Rows from block 11, named by matrix and row number. Rows with one number belong to one neuron. Each number is 128 + 32 x the weight over the matrix's rms, rounded and kept within 0 to 255. All counts start at 0. Numbers have three digits each.
# fc1: MLP up (model.blocks.11.mlp.fc1.weight, 768x192), inputs 0-95
# fc2: MLP down (model.blocks.11.mlp.fc2.weight, 192x768, transposed), outputs 0-95
fc1.643:155141087142119068124131102129170124123117187114159087187071162057147109132096102084126138142145166162103153095143105123124160139110171099117159129125139115142101143133132146115138131136125137130122120151087136124142098133111122153120129132099066175085112108169180090160151084141096130159
fc2.643:096123060115201134131108178144110117063165103145152142102108126122137132069134137111176079143155147093153079146123108152114159103135164089142152156113098053142136128111077082131137142198065130122101089110145106164123153134141079174109124126196090092122145050143119140145163118115094124099
fc1.644:107193120193070168112114110156128176098164158100200132146122132079126191134126141063149173147136080125105133124104080108099118123105101144139131089166178120137156104140124155085172143175107137110189132121154095154086129145213109075125105172121172131158146114157125091136098101103128124097
fc2.644:108100165075116146143150068194141152111091158135094092168082137086150115162132136128096081111111091071129137095111100104107101132185162099087138138150080119177176136126186123154070162135074120145180112172150154090069168114128137131085071168126082182173133108115188150128140115165133134148
fc1.645:103138077058060146106079059105116147127062124174112127102155113062190185162057065124146118167093084160108167148142114125079174109127115174066227124166124128080135180123154151089051153204105075105158240137146143141126136137118152157140147140183126147039151143143156155134132129165147072113
fc2.645:141205183159106146158133138186122125192164141091162132092072103103173177101128161084088120181125154134082117113092124152172149113098151107116157158123114130187149174096144091110087151119116093087098195148105156075140145129120138115138134123105143143153131093123087128114124077160146184111
fc1.646:078147107131186140083149132113118144089095088094120088148091099152109156122162114129159134153139137093170083174152112197111131172153147108124126049139197080123086118120106102095128117110084212092112093086118142092121156173169130166133138109139115142102092110074237159139149181161119102192
fc2.646:109108153085131149155155118064104102142079116127188147148082171130100089107145135153130093049140130133187140174133124130122102131088144156144165141159056091140138118151126208098093255110150143135185072113180122201128135138171104114100108172142090121095132144139132139187119148028124054096
fc1.647:102097113151105173109127066163152125158126090089129192105143101184141111108130126162105127118100176107120125161130108137129114159106026152111129081123094114130183098091089142170160172137113097121154158104116123130157147146096097110172180183128126083104135096128095110115143074164108160135
fc2.647:140157154210131109094117084057112072109079172106185146077120155165064104078142150122124136135109144081164089092144181140103145174123135146154111146124122094164102155128089092145096163136158089133109136163166177110093135131123126117134150099104144137134127136095146102163152136144090120152
fc1.648:131087143129133128161149145089156071162135182137153098146131131075127121152154117111144136079160121182141194162044084093123159125168179117110122146089146117075183183095113155124102121122122105143113101088143113154123115133150164111158144172148145104123143135135161091159117150186115119126
fc2.648:169144158126131180094109104103120124159153138139133093114119151126122172144132133178082121099106087114158146098164122096119087147114103141160135111089133111147163138169111127110087106169147226145095127078134149205172106134117118144113106102134184090079124130125105128047089104133127172141
fc1.649:165118085157106164173065174098150205140173130117078113237076115209118177085144175160142112113205096067163138129115173087178218103088161183069144072138109000204191111167118203129131151163033079178098074143168123116071104140165203071108120161109145174108129111115097121144178114088058082044
fc2.649:180108092236115154141169123076159151129147127166150170149133144230159124174164108164073090082079131167035140122202104088144075129148136081170138173078093175081118081086153075114115133089080076155046109100198073145145189179124234062180198137147101069059106150097189110161144144147085251155
fc1.650:205105088110158158090128114162083207078096157116148135137124084111091127124212134122144083049152083174145138112142114102139155141113123215121122106111094181093097108093155170182212119143138155127147144138074065119129121118142154191147113097159145151057142118146145142106144136179099122160
fc2.650:111099113072197107106199105174114089124135065201175117176145104113171135138155129147171141160117066081200054175065140182083143102126131124097125123102110103097115101167156116105129169174178137102139100109151161146118151151156129116092133136153103085176147099160102124078133151147122112100
fc1.651:145134107144091070132165093144153105080107127137119119144131133162169170131132082151101084181123104162104121085154124105084129095099143111113129114125113127121163158113068087080187084069143100148153163109066112143125088146101104097142127098120109128141121135147155157129156089135121111136
fc2.651:138158092142148117132152130121148084148123109127159141169120109129157082112126137148102114128128120169088128192159155134168177099104084146125139161091166094154104138159128138139091135148112166170082119109083113126130103154125105110095141135166171116150147104157082127108096129144157124134
fc1.652:137104149158172062068141107159115055152104151174111131084161121103118139112115151144103096133128205104122098171158055122105081104194190107119101153154189096124061135151132138109106082201141085096134099100123140157076118115116090118169185128102109142147179135100145155202082108120157129047
fc2.652:162178123140145084167142142108150131098126110116153131134147142104152085164144113131192094088087117101122070170135131112154179118144157098114109140107026137131148168153092129109157200136149149133094122146101076161084083084109124082185017164178073089118092181104156139119117087119151123130
fc1.653:159116124144143127111159146153136109131126206129137137127145117157132109097143084125140168121134107136081103110129064086081141067146087167100111129123157137114136124178117177162160124103115076157120201150135144108133140120127159102160148154132046149135136094177165139160137090184120122122
fc2.653:092141156120083103156133143154124093110085135135159159079120107093167115138096156133169070185122121086108052133116100122108123156109141154144146130123048132145094145115114114074129141131129173131118130127147163089126121176174119123198068155105118144102105154136156207080127085121132131178
fc1.654:134114140126141186132039114133245143138153156140110157129043118174085097062126202133113067077166177130137077151108199053122148141082120114190162165115114121153166238041178144138101130163101197158154096135110143153127129130127146083143087171110117093161192146123123162064108178087147086177
fc2.654:119094100117126145118034117136131138189162096113108152153141090104111133148058107125105193101093179117187146122134189144114191116110169061103141158118150141127129153153132192184092131140130081145136159108179127067079199101158159140152152077144123126094113138101086136176078086069111131097
fc1.655:116113172173114123137103162139110177114145071114129090133110173115113178132177152138171103117134168124112090103097040096075151170125119128094145117151076118118115120132139094126148053142061159118126117073135152133141143132084130121147139198105137087165166115169120148140118125138164156124
fc2.655:146105092120176188133077096093112161158142146152115165114113075191065139170112107112125144194152070062097120135124110113109140119137102097107126128106200153110146126167093073127111113171209151073123106071156149134169122058121145141088170143066098145175129172122070079140123191085137141110
fc1.656:089104138104137160137115141165087106121150144135131069154144159105122138100166157114120165087137129108144120134169066132087145107129127172090137085136133162128128110118084152128130084148161109146145167141128126155092135190164111139150093116113082108134145074111082119132120083127100128126
fc2.656:167151107152118081147102130124075128160210126115129133120116154077095108151055130095131098095080149125094178147149176136138117112134112070107125099157132110122098127127126127158151098101155125060150145108110106124101106131114173093185182120110135128189129106081139119096121114140157149148
fc1.657:185153137135141118101116111128087131147080128146157133162110142179158132127148097113146120103109131094115116081160101114144176178086145117113143104133164150152123145140140091098125138155152136141172135078122121117099198072150117195128160108118087126138182080096126070056108133147177098163
fc2.657:153137084119167121184194121121154145146139049164148082127109161083118109114151089136155112137152148207163123136129136145155162132129129164135097097164107097169161115102153127183086015093117071120082130122132128176104185120102164117114154150119120084138136159086060125081130104199136131138
fc1.658:126094179105165091064138114114167142112091118115077136075078163121148145045143116142132123114150142144115095137130192157172116096078112122085111096148134136144111135094159158176128084165135104156079137075135110143134172173145084148099131114131135215103129079150105166169144138150117149093
fc2.658:162117096113089025081202165158153101119093179140100128099149131098117153162121118136139072176172094117105147130139166178132133153121129021150114160090091104102151111121120170129104137132145111098114163113129199152083115149118205130100062057127068102091125120132134162153085207166144178076
fc1.659:137186134117113098161135088137177206013173133090187153138124126137167114128153093146138117146074122104059111127089147117187144142118134104141109148089122150101168167130134160179121167102141152155164121178057094111094091161134159119096156145148103146164106109154136146070100087115179103169
fc2.659:103103182135141077178107173112106169135168093139147144146125136133137128180141084125134094148171102079124061134094120126106096101126112160161133096065119146196180175101101113122119132169155107120157154132152164154109194174095058159117139108131099163170100160126120103145104105144154166112
fc1.660:143112138141128133105148153110067113136166162130090052129124151109097212166091091136144080155088135127117091155191093107117152179101068132093163103119103114145171088237062217135140103125101117113102125112106160169153088097111153098152158162079167070147096134161121115115111161115069118073
fc2.660:182135114156097082108126123093147180122164162185138118049186131033093129159085107102040111104157114160157162170146192220092107154101099140166142123135160102098180146160121197217167142163126087152153126078134137100137097115198167136128141146184097165131111080125119099122077122094094147133
fc1.661:155098094176093163146115147134062118143092130099164139103121149138127120169151101176101068150148128107104099137129120120080101113125169113184132170099154147136129169165150133096137147179127082096108144117072147183123138100099156120086099122140149177124110123161176097133093088121146143129
fc2.661:152114111141152120154127109177110090115111108138114099111120104139112071134153118118199101166115145090119089112109132150177133179125117043132143129106122104119120124156144144138165135090124174151164094091100137120172171108132146101172107162097098116073147118123078147160148159102165142171
fc1.662:138122130141089122133104120132149165157098144168146152130145133101071141131126087143083138160128120120119146115145122121141152101115125156179122096117098117115155163106067140133126145084145154116149141122134151067094139109136092124160172139085153142124147174148167142099174091145126118134
fc2.662:086148089170101143103126127113134139090046141126133133149105157117096124099120129149120163138086180115093148139156133127179135135118139135103147151167121134169135125127144115135102142133148103121173113108161150133140123075125131139119117093136089141143129113114155155126079125170088110135
fc1.663:138086162144156137108161126112102134116116134181138112189105162153156157117101150138116137122183120140091094140148117071145133129116154131151104146105150113134127090127103121117110105151128115131169142119139158133115148073113099107151145083139109160180136145121115146143119132140125093134
fc2.663:155132142153120107083165184095137126130129114133098125079185167102124132123111163109104096106071119134119100141100106138131134152112126122109102140109099077117127113071134114129075190160073119136122140092153108126111129096136145111179132130159124122156096120198147146112111137117136154124
fc1.664:170118136128111086107150120089108159150116146129124087131132124051124136084140116108175101130097119167167118064126139122125117158121088109138119133165148093118077142111162133130096110134120141088134135110143156128136125141123140138146117127169100123114130117170141161140157150145066109096
fc2.664:111132154133132145186164161110147077176079104116147152150137126126174126135169158128069084147117083140143131133083106108048115142170107100169115156117151085135107100099161114151156137143141091156176132134152105153120157101208131115121134086129159119153115147153108090116100143182139133155
fc1.665:123196160125129157158120158144120126120105106113100118163159133116098197105151078114118186146119129133126152086141193098129076131114115107114135053168094145100129179117132106155104092149084086074125134176149185089098148201152141148138156105130078154111072074138087158122086162133116047105
fc2.665:160121224142135160100063127092105173173133069137204129156111124127102097167125167167112139099175117157113112098146151131107088145111077088115124113105152144169156134110082144170190134109137158150099076167104098152163190074124091136120152082129169151131133191138152109090130146084123165132
fc1.666:122098162094131107046132095094155116137140143156138127109148168070184200149091108159156158114109098138106119149177101092107128117124135109126136090153145132150126099154136110142135130147161114136132181093078090120136134119083129130132202120075141138068120122135105053126188083122135127118
fc2.666:099148093156122134155067139162153110126126075128108153160158096072184134170128177091094124148115143084128145153184158122119111120124123123118142179131119118142138161142137128119111121123118129119111102104153133108075143104123154191142098136135115218119096154126129125149093139108157089103
fc1.667:140139129131111133140141066149139106160118095146137135153128166127155093140134120137097133159086119119144134206162155146113116162133108144147115112175110129149150108106123128121123162134134142155152122175171129152150183137137115148151102168092151108151139114084133122136085156160124107129
fc2.667:175162096168104127139137132101126156123126125133092186137122144117053091126159116147111140124141081156196111176170141114157127125146131103134131094120149127108120133150133153132120136148100158109159159081114156096083107101114106115151155131154121114131137065117123101139155073124118136107
fc1.668:076127075150138147076120093105086082157142121136162123134154127149112125144104128118126057101139167143113086141171155124111128125114117147104101138115141095092124140124166184139130110137093112121134183070159186187101119116091138149165103131135086175088174137166080210140095088108070139116
fc2.668:137127067199152158078129133147128108163087101146110153126095128061135162112079110140127135140072128121131152154155064099130187058126152151132132137125190120163149115170115152099136115163166069131146114157126069121140089088099072100142109133154137121153090162121123106145160114151139112125
fc1.669:148112180146092165153152089177070127100074147146162143141101137165161094123168129096138128187042143108136130130111162140150101117128105140121133152071095113113219116097109106145144126129081127152162103154113152219200160113160132186086120120084150131116133095118152158117164134187100103174
fc2.669:140122100120127178141136136147143086106142140121121120104100103150128106124124101162093116144046148130106170154148198121118117139146110167158138091077213097162076125166106106140133100176115091152183077106135126140117106142129180160163162127156132110115133109128094084141144096091140114096
fc1.670:105129069146123134158157148107169103109117076094087086164141148167095117153105081137196116171196114144122112132124144139098146128156180104161120131125112128113072130083132162089097145084091137194124136124158096166032108131081107117122137136147115097163188155117146078145179131155184088098
fc2.670:166153071124188111119120098156124165159130133099186135144080063128100164204084140101158105148114149076162172113136111107122123117135091115180124128136174142159187151143105119131161100098079167059142140120147104015160132135123192071205181140073108082173118171150185124202135102073130126104
fc1.671:109159079172098156116108107118110170126119140111137118121115165124131097154158210140092158116112129179151163089135136136178146085125095117166103112105147106110072116135122161160149141122074176140090183126158108110114155147138094107107120106148130156132115104155106119154163158116099085089
fc2.671:164130115174125161116124134155132071104138129099133123151145145138089165151085110163087128159171089133099082133145105115122131154148114125118162126146098109109100147165141114099174087160146141081147077133144148145206102143107167177071136173116112147129099126125098084173155117092141109103
fc1.672:097126042088106101066127133182149100068142106132162086090125140174125144078208152089103112169129083132213166150162127138176153116135060154033141190129151160132123098089132115142173192104174119106119141172118098097096174183067072085100136144105148080153173095201147134105162088113104120119
fc2.672:117133115146152135113127170165141119110083126188197137100127085150118167133136113128170126020075136114096233125140133153124121124108131038120164115146144125092192142164109149117157168179078075091107127124122114025077084140117175125178079145094110098007129127156049101085130109158132186183
fc1.673:147017108157121104155140137073157133130102134079138089159154112161121106102185144123135061041121175135108110058131125160151200184146073107155105137184082108130084158160167100175181145176069163069099109135128217108218176140154154206161151127100117107150142188141085182120073110160101117152
fc2.673:118173084132087167121142147205131064111151111077117103147135185062094177055184052149098189224173127149139133098139165131159218141136153068137103134150183168110148139090092098119114089116119136166085076142130130152122144125119095128069178128119098123111107099129056157105124172036108129085
fc1.674:156110125142116162136108158155157110115112174121174165146101148177125152107126132125110120114171153108132074117126179137172111115120163167111132153121109148172151154049088133112085142095148084199118144111106118096107159119099064125124115104165136141092115094126094152082094150114129188110
fc2.674:099087092117080103093114113115132151093100131135125148111141144095138109147120123170152101169103114144087106161078113120092112121138106067108121105133128120102146056102111130153146121109105128153144118146084124155127129138151111153168137163141133120170158105108151147156062198124157069103
fc1.675:140140123130110145107152085109151130149089113120140122125113138115154106117106132145153141119160134108153076181129155123127115110167070082110118124062101106082111117141102100119125103090135179153138087142134224179126161159133121133142075116104099134103131086137105103117121140123150129155
fc2.675:111079124177144154113170141085169101092129128148152078162129080187039145129089083118092099094098120127108085145130093108103145089168099121130112119120096127108135161150137139117152124134120120145143145126120134102159141110139108181078133136132129134107130115068165141138110101082137102077
fc1.676:091097106132107140123129128097149121157088169119140164162095149133152141105162130186090144142064160133151158131133124117136120122132165171084106078099064101118164133162144128100104098065152133140167126161172088116155156113082139142109121129146146150074201078151145133119142150161106089084
fc2.676:161178131117134107100152063154135140115177085108121083098151124141126149114139139118150154095130155105142125115182120136103065141154127067162143185132145136139153122127144137177108089128108161127168077129105138122132044174100132097144088140110135108183137174067135198097140145095179150196
fc1.677:110102079129080094071122146168133083091086137168140089151069091138135110180101101126155132113143160082115138173142143095109141095088162190115137107169110121137156152085163114100082184045112118124124115133137087108131116146123109141063166173099146094163136119128127155105115109171083141173
fc2.677:088189149155134136106150151090148166134104092126127150168125165091146087160155141119145096119192130136096125162107099139167105137119177138067143119080119123092135164158149119159169083123161101154137174160091088082212109063160158123101140096154146185147131082132114118095103103057084143113
fc1.678:109089135175161194088064097141109104134147085170156133103096096143103113164120086115170093120118064125108103160124151109149108150119082119129114094121139138100108117121090147222110084144103125148113089189131200115148137089094080150159197160130157167170108167160121066150107147139142119140
fc2.678:115187105143143058145085133121110093111133082129117134107170134095159127159125099134050138093131145136182116126124110159066150117114143116133138137162160107117158147119128099077126110149088135149136123022111129131168108153143160132091210126161130142133155120139158110039112124141134124163
fc1.679:095117139191132143165136099133153198166130119146135124139187149104145100117089152109102123142175135100097147149121122096046146087114138114206110156078154123145138108139133155104133119185113136094132113076142119179125118168063130118121122119176157122150152141079073132170112111136185140107
fc2.679:170134159128143133122115130111184141146170176121139190105157091158051143191123114145112121122179094106094129124157110072148105121131137166153135092160200152144107144141117170106149166222159122134156152113114099184176126138170181104105018142068135157086106168161104184088121156099176130211
fc1.680:137094137145142086119192123077074085132133136140101142176114144116128118144140145105119089151188108094140120164076101096143107112111150194137075106111097127138151084148138145167108133101188136105111118140117103128094152159113102128119207127160169114063142115221151104121145130115117100165
fc2.680:101168091091187148081149153113107200142144105155107144118129131076107164167122136157122117105133144157098155050110132118126128137161108084169120120114115124139083156129128181122110087067108080168137110138196129140169141112100121127182116073204094093134142144080088109073151122117119094106
fc1.681:120134136137153121117142151090162163142146043151151100147119144182112132070121116095097111098104125124137122090113112092115097110091130154122099151126115126112107141136147132076115071122114122158102116116107135148121126113115139138091141129136093182158168141132158079150173168149138103140
fc2.681:113176118086151067134110101101100098107161105135115090123125125086114124093121153161108097112141105194142169179154131128156179073114140137138183142133140148085128157091114187149141178195124116098129138092095145148188121066065071119071131121068108143115137123136090124174053115069150126138
fc1.682:172138097144125092125136099108157146148119122079138097138070130135136090102126131081163127145144179145153114116128120128123161095107098116105154103153137107087158162142157129191107127140128166165125168119098153180124096169123114159070150092147141144144116139141154107102173110107118140152
fc2.682:128156136118104116124140140132145071160139158123149132094155135089132122114113136135115082122115137106145065168139175154117140128112146173117128140126111136169114149143138146109116120116135154082073196143104118111127114102177091141181143113089105111102109142151077154105189085136144095106
fc1.683:092129117113077147072131172137059145135120195118156140144104159117147152165170160133120150109115168139121111108127132096108146167183135114154119087096146104131138137080204135110138120124077105118173129108100110130116082086134100178167119107105091117111134113119143119097125146123133090164
fc2.683:126145157146116073151159104195133159140041088137084131117213115157098083120128161146117172123159122114106158159114122107104119101128125115104144128092128103091155139141190177055153128136101153116233143099174119103124084110151154111100119137149162174123132199102161097141116129121117207130
fc1.684:126088177145146145110128138116162149095092139142109153110089127085105141090149126150098146169135124205177140134117120070119128119132132105109085131170157135128121125147102104117136149096144117088085144143064129184132148124124065111113128146092175095074187189112105148152144098104095098115
fc2.684:169115131146105110127124186121132111113146098161120138204087151107160086130053106129191112098199147102142100097130125093199141146115092162108082112161186125119159073110151159126113131178086111142187164152133097116156164133112122076097175133157133083113138113102150114151138068128159147142
fc1.685:117136130157196200134079136121216153152094126139141131123104108135064130154205159131119147173121124110127150136170146186143062082123136191132164160108065127106178177130150135096144099080135144165156143149107101109122142078106110118070128201121171095123092136129161088119144099099094093162
fc2.685:133154102081112182131105123032165069166158151141105134138095130128117143156170135132120183215092139094082161131122152086116110144100081167094143132149137128128104155103099149209072126148149141174054130099151152175120182154117116111131126131091140164133101133115124118118153118078120149147
fc1.686:131114143143126138170134188120131191151181141136147140159095165105094101119145118156129168156165095133157143141134134153151150157162119093124123077120111159160112106123135141105074120105119087148118124109118084116124150132125099156092089169122146140174186039147102117153168133129097138089
fc2.686:129170188132119119083187134086132088156135115134139102156116105165113140174176150149125107104164133065163155138098149144130105085100104127150181079123169092071115126149155128086134124154144145129118138140131103144148150115085127104176152156204151128150092124126131112147154157164102124119
fc1.687:134108106136100092060133125162108173152131119138142079134170115124122204169104176125120172106125146108113131100149145127128118117149159145145111082120114108133111138138124108123116130141107146115152124093186139114142143186098123098176105104115151131150131086154104124160153103165136159088
fc2.687:129157113133175110116131102085144111119103120146129154130108112051165126135159142129107118164101146092134158111088123150145108142165116124137119157177169145112129126139157102133168114172161178139157110209094151144149098151125105136094147116110141119119159089121135127128098181115130147150
fc1.688:163128154129135190057108114075049114139115125138065131140173139128152140063140121144111086128137156066134140036085111166070125136164123120098085145183170139139090145210150067118130176195158150115165136093185087155135163151115129101150121103083108142111107151125161152155161106134133142129
fc2.688:099153149162125186125090076199099070113107199097214094078169157078041160151120140159144172097065139136136136098155111106083120109131136065114127085119136126136172090138163078184071147112115086183169138163111133153128087106102125157106076164130136095139132100089091216081113227060113108129
fc1.689:198107139128159101110076144182115117091101081150096173112121206119115135181146142133065115108116115170153160100099124144137123114156099155124143084131115074135135145120158159135133193114076142102162158132126150102101105117116072108142121141111130097086120098143104113138104078148183120148
fc2.689:075147137134125138111133112157128115143128071102077176054127120102124130167120146132104104159115129118157109167136136086163115078132127183144166146157099121104134101133184097151137101121126139123113121088140114127121117149127135192126116151120111137131108136145129155087121108131117088093
fc1.690:080108155125060169076112122143100094136140163170118128090166150112148096112152096131153117203145200119141143115147183128150111154108130153161124169075067117105064082103147089151077108112127065141138179138101185103097116094131127168120117212089102123138085126141155066130119115077117126075
fc2.690:112071145120127107150118099079110086170091118155161162094147089134160098119107099161097097105147093114149126119092084109127169162146104113116141140085101131105105120143187098147142130162214089173067116085144110099152127094135178142164128148164131115100125130107120149165106250123139065112
fc1.691:133108108129048145106088122124159154083148115121136145187175128171125100096156109135122104086118135077073057166117156069112173213100132181167121119146138121114179187092135084142052160199121126120105101146155083140119113124097203102193118158083119091179176144116115127131063124118124071149
fc2.691:125085135164133126110129102127128162096108145172058160059155130131090128107097130109092149116109180115152168092164136107066156054136140071124159120121103145144154122166132166158133107122150101205148106133166154070125149159127120152212118154103138170142117109124132112189144134144168124124
fc1.692:079131126120156140067135077141133148140051098101140159142121176115152130124167118114166132097096134078107137099130243149168229129151132127092225068093100152145155170128154136158159157108096143156096090121066149139165086120075160171071171157160129082124103119086149071111071123114138129068
fc2.692:137063080139119181127177151099113072084148146167150151163160092091038148054121112118109093170139131148124135121092102092194119207160087028146164096125074095130156167175099110197118170160060135097053106112136121128140141125133109126131112183168120173106113194130137176107097131152177138190
fc1.693:112113095177161086147106097131190140175125146122133158123109106194137110104158098165108180154155155166121135107073112189065122128093089115152115168180106140094124185179142127133151082133123083110168122109129150196173113164117106152134141094036124112106119143141124182111090089134191136160
fc2.693:090130136151123196150126152166142109121109053137159154117174048157147142110132136152152147160104129146129081154128147126111147101098145130138157106135140103117083168165155128123154133141046115142098110192135093136131145127111149091147138144122150157201135136127134127150144100148127106075
fc1.694:163134101124129139159106086127130147145123120202139107134115155098118110149116065161113068145142124125096143137126119145165103111193125122134108127116153139105144137138165163117128132134091122088159101146131153105130117102103160142118127170152119146121110131205115158149064119124138125098
fc2.694:124130174102109067122102156175090074131156161135124111118125094113112130155164146087165142155152149095134156132115166096124190146103150157108133171147207110110078127166146154080151139142158162119097158145114173114122104091132098110161103105119121195104134106130094112168108136152084130108
fc1.695:160118109177136101124082144122136118139132156139143136111132164173132114163152076202184147129080170204088152095150103083139148159125111124060174180059139111156178124058131103150144102192139181115089173117145123138116104095121086126158089143119137129193170075103145154159105095087114135128
fc2.695:117139140085113131103072116118136171176145171098123060186157161131158149142153112085085134178118110065113106145123129021101156144082147132125101133076134140191096173127130104074116081117105068101177075116127100125117132182119144074159119142109158111117149130169109122138138153150116112098
fc1.696:155142097109192162198135111088136187126128076086108079125029118160170157061188163125240151137155204157160125094154110143103173121149122121128121160140112093207186074052194152184111128150130146127224089117120118116128123076104159141164139179143127152141154096118180066165137065106091104072
fc2.696:132123199140145113175162140216103086042012132147091121082167169172099060176164085177169207150139132117060107143084084103096140153180111101129153099121167184154117074067156117111091069130107088184122089250158120120144151150092078156142222143144126117053178196198112173146067168172143139119
fc1.697:165153080124182217101096106134180138129117118170110166163084174180116129109130127105164157174084126117105146152148184099150149082176101102153070158143086100145159165141139140166106132106075172135104173098132168081104137157111168157136106155104136113146085124087172104122143154071112122134
fc2.697:108104097113150131136043138136113106110169141141155137086128142103113091151111088125147170172152123080141155118137093106117114147166104192164100153138111108107106090148146132182124104097191104176100136163061121158139179145099145100150063129151160090139161125149142089134112129101130122143
fc1.698:105180129165117117168147125118172176134096128083117073079082109230123074075058147178132090111107143070132155151159129055077148152155184163133127162184038133124163176063086182150164144137054102178153184161179032143112138090130106162094143109136185154133086094115158086217094097097072118105
fc2.698:096157110173123099110144139140120113165169163145141087146128164197136089120175129112056174067147071183144148134113136108116113129110145095115149193116176105124107072197176126117127081133125150165102153069106081195131079101099180090083164130173157118050148140096120111127108124132091131062
fc1.699:127111111151156167140127114132081131117108133104116149137153130098158087140200156111139129148128148167151122129132127099126155127141115147129135115141131119176136117140163110102146119123155078160130125080103100154086120175138140147146107103103126154116151107081134082138130150152104107067
fc2.699:139103134136083105118133150190125110139118123167139076112101136098137140159087139170156140195132075139122124122091145121149104115129147135114118084113133115090115124180144132090121160084091126153123125122123148119124144096116108081143153096160117188107094163141099168095108144130120120133
fc1.700:118077142073113169112134139128130148084140157154133136113109108137154114140127107127160137173114111171142173190121082128166146097135128142160141102105138134176147113101135174119087123173106128175125141141168114152170147089157133078112154119113147083154133082121192140137137119120092088136
fc2.700:128179126151187094115171116174096108168141113096190107133093105092060126156134151074119103109109113104122069135077157132131096149154132180167125123114131084141195130105119077144173180111154173083163088107158096120109091151120192066089122141139202111128128170130096126156174183154122170146
fc1.701:128079166129154095162113104161125107105141146114138107133036116159171123221116168136111117155118109143086197152151183117022109129108113103151153116055145146125143065087064164116159104153077085112223169069150101153171159111140172147110105157104124194110003083140086140152063128147054098051
fc2.701:121172177113115140084064063022139169201006155124219121164109208181115104117129134135108079111145141138153170115096169121155138131175152145116122124159145117138127133120115167106119175149073092116136058097134102187149189101158136129143196106129106148124163133105220176112125061119087122091
fc1.702:134065137085099150117140088107128144154045198093136197140116115095099162195101137146079156206101116120081140131202067083087163164126102139123136143168129091138186152149135104143129086164157104028143147125102141098100110107082100053125177138128132115117095110105090139153129125144086113126
fc2.702:112122124131165098124109128109120134088183109195127139162116086129114128070128200125130133149121190078158128128107100152159176161142115123157123132118154127150126154093202213127207214103095096147141111113089089139091113067121097167136169114186124175139139124093157115137079108106125054117
fc1.703:163092063165072143136145118117098096137121114156088129145156132151143145131151121099124119154088158143102122152117116129150185142204178110134154119143159140073129112129138129096118106148113169116168156102133145101108134096135151105146119109151128113128090134130109108123121113116113133111
fc2.703:144198118141088154157116115132154149111146095149114140081159132133122064108149148141120130126118085136154088107148153141109160143121125143143130118113109114116099112132129121062165109106148152138131047134132143123137124093144101145106122159147104140133121102117137129133087080106134136109
fc1.704:112143138097112190129124135154129022147099138107128133141152154125205107074083111085087083071120144151138126148169092124052149122095104127172123158102144135098177176106088098161148057109117128189060132171128158134129082124088105106154159115122154141120152122175181065065150135087102067103
fc2.704:199158114185153122127185148170150182111157150116173120085124169172164121108149107081120159120177094124130090203171096104151119124144113139123158131158054157082162135174131173121188148126028192173065203118201187104122134104154094156142073123118111075123082123097108151063161187125098136053
fc1.705:118144111129107136138106089174194166063099117113152139161109140096123093131119065103154099140139112133108180150115146147133157132146098159108083111149098072148119124068154082094131060081129132131207137115091156147147147087134103124157125166159147169065146132133153092083099132136127095091
fc2.705:124164165064105122158127116114130116039109110151155126061123148255149108078158123114214075089165109188156202093223122084107128135120154112158133112114105144130112127100159114182105140114073227184106141156123176070080088101148144154184130109119149138125127062132117123131153129162177094120
fc1.706:105162131090128089155126087200133155117135074123145166153110176108151082151111090112156219098087121100114133130134136097130152124126181151152150126100057132133153148111120080141113118126088135103127144103147131160093145112109074150123149184163110159148132144077138086154138168102102099140
fc2.706:146080093116159160069143154123098145143161153136166141070113120121091067110147170069125134100158092207145098108170148131123150145128130182113081122110142116136167123121131194145087135167162128186111176158147142114099116147126150128136109118096122115135128108119133126117136110103068110153
fc1.707:115103172142132129098110083137140145051197102185154143171109120144108115127143081087064107138113143132143149101049111128115097117081110144152145151082182148159132129130076146098086114136165116169118141157139163125065138156124119154125094120116110116141196132078085111099099122073166145133
fc2.707:062118086144089141088115137139161138157112098088099131130135092171155156132158166108098184100134209112147120120155080141192101111153076092150158177156106105109110164120165141092075040053164126192071151117131128114115153136138124151182155107084163178133141177103112131117111160145159115085
fc1.708:155118124107120126166184121106113150123129138115117127102138178164114129154113162111144106107119145115133151046101148189122161176160127155136148146137112083108148069149151127161156112185127139115117115119137148134046152124178162148141139148097112112122162157100097161125150151086086136164
fc2.708:118169122106142132150088142125172134150144171137122113072159107136132126070101153096144140158176185178118140115134109151124149152126175143140129148148137121109096103076153144102152167128114152121175135147148115144149130118125099076119071147140161117075138098118115084147120139120158140111
fc1.709:152096117130118102106154146102069103149114142148107118121160151135099152117105117102126152120137166047072124080084104149136128133144139104157158177156168121061136112120119157088070166145172130192136156092113109146192166171092178093127148100151140148175140182147103135080138126133165114167
fc2.709:112108076093170181142071106096118147184141128102189114126149084099165133057147148107101184116143113134165109124135139129157103129149141096131100132099161107124134133123172128225163120137254156098170170155163139152093145203159111098146161111163140165131072120137100064149114146137139161170
fc1.711:129173152110132155113157121154121163123114120141103126147181188144082135105106103090198141119144099093135127077084133149126081198095091145097168210116173122179147125133147116118124185133113071096185126076106129138135142079119147136161138116123089161117117124122149118157119064062176118168
fc2.711:130132104083130131088083116118126148114168152118169126169136170179128130153144109124127117168116152131163154116164106189125133084121132153110143174118113126140135102085135121164095072137142141134109118173086180130081128167107150114121096128122154158089092176131129111130162170112133149142
fc1.712:179119157162132139051120126183079111217102063155150156130109134173170166125142176161156120127156098114137082207063082181152160180069137128169165037099125167174132167069120130131136127147116152117175118124173160120081095087104163097109098036083122083130117125116063145155114117173159148110
fc2.712:084111084162098133137179127122146069102153136158101110097174165135144119136131107139162170085074101113107217132158129111150081127111119109085137171111120130144086141090096132054084155080143163147018104105195115087123099050129153137181100158125141106025091108164141139229105165152124116081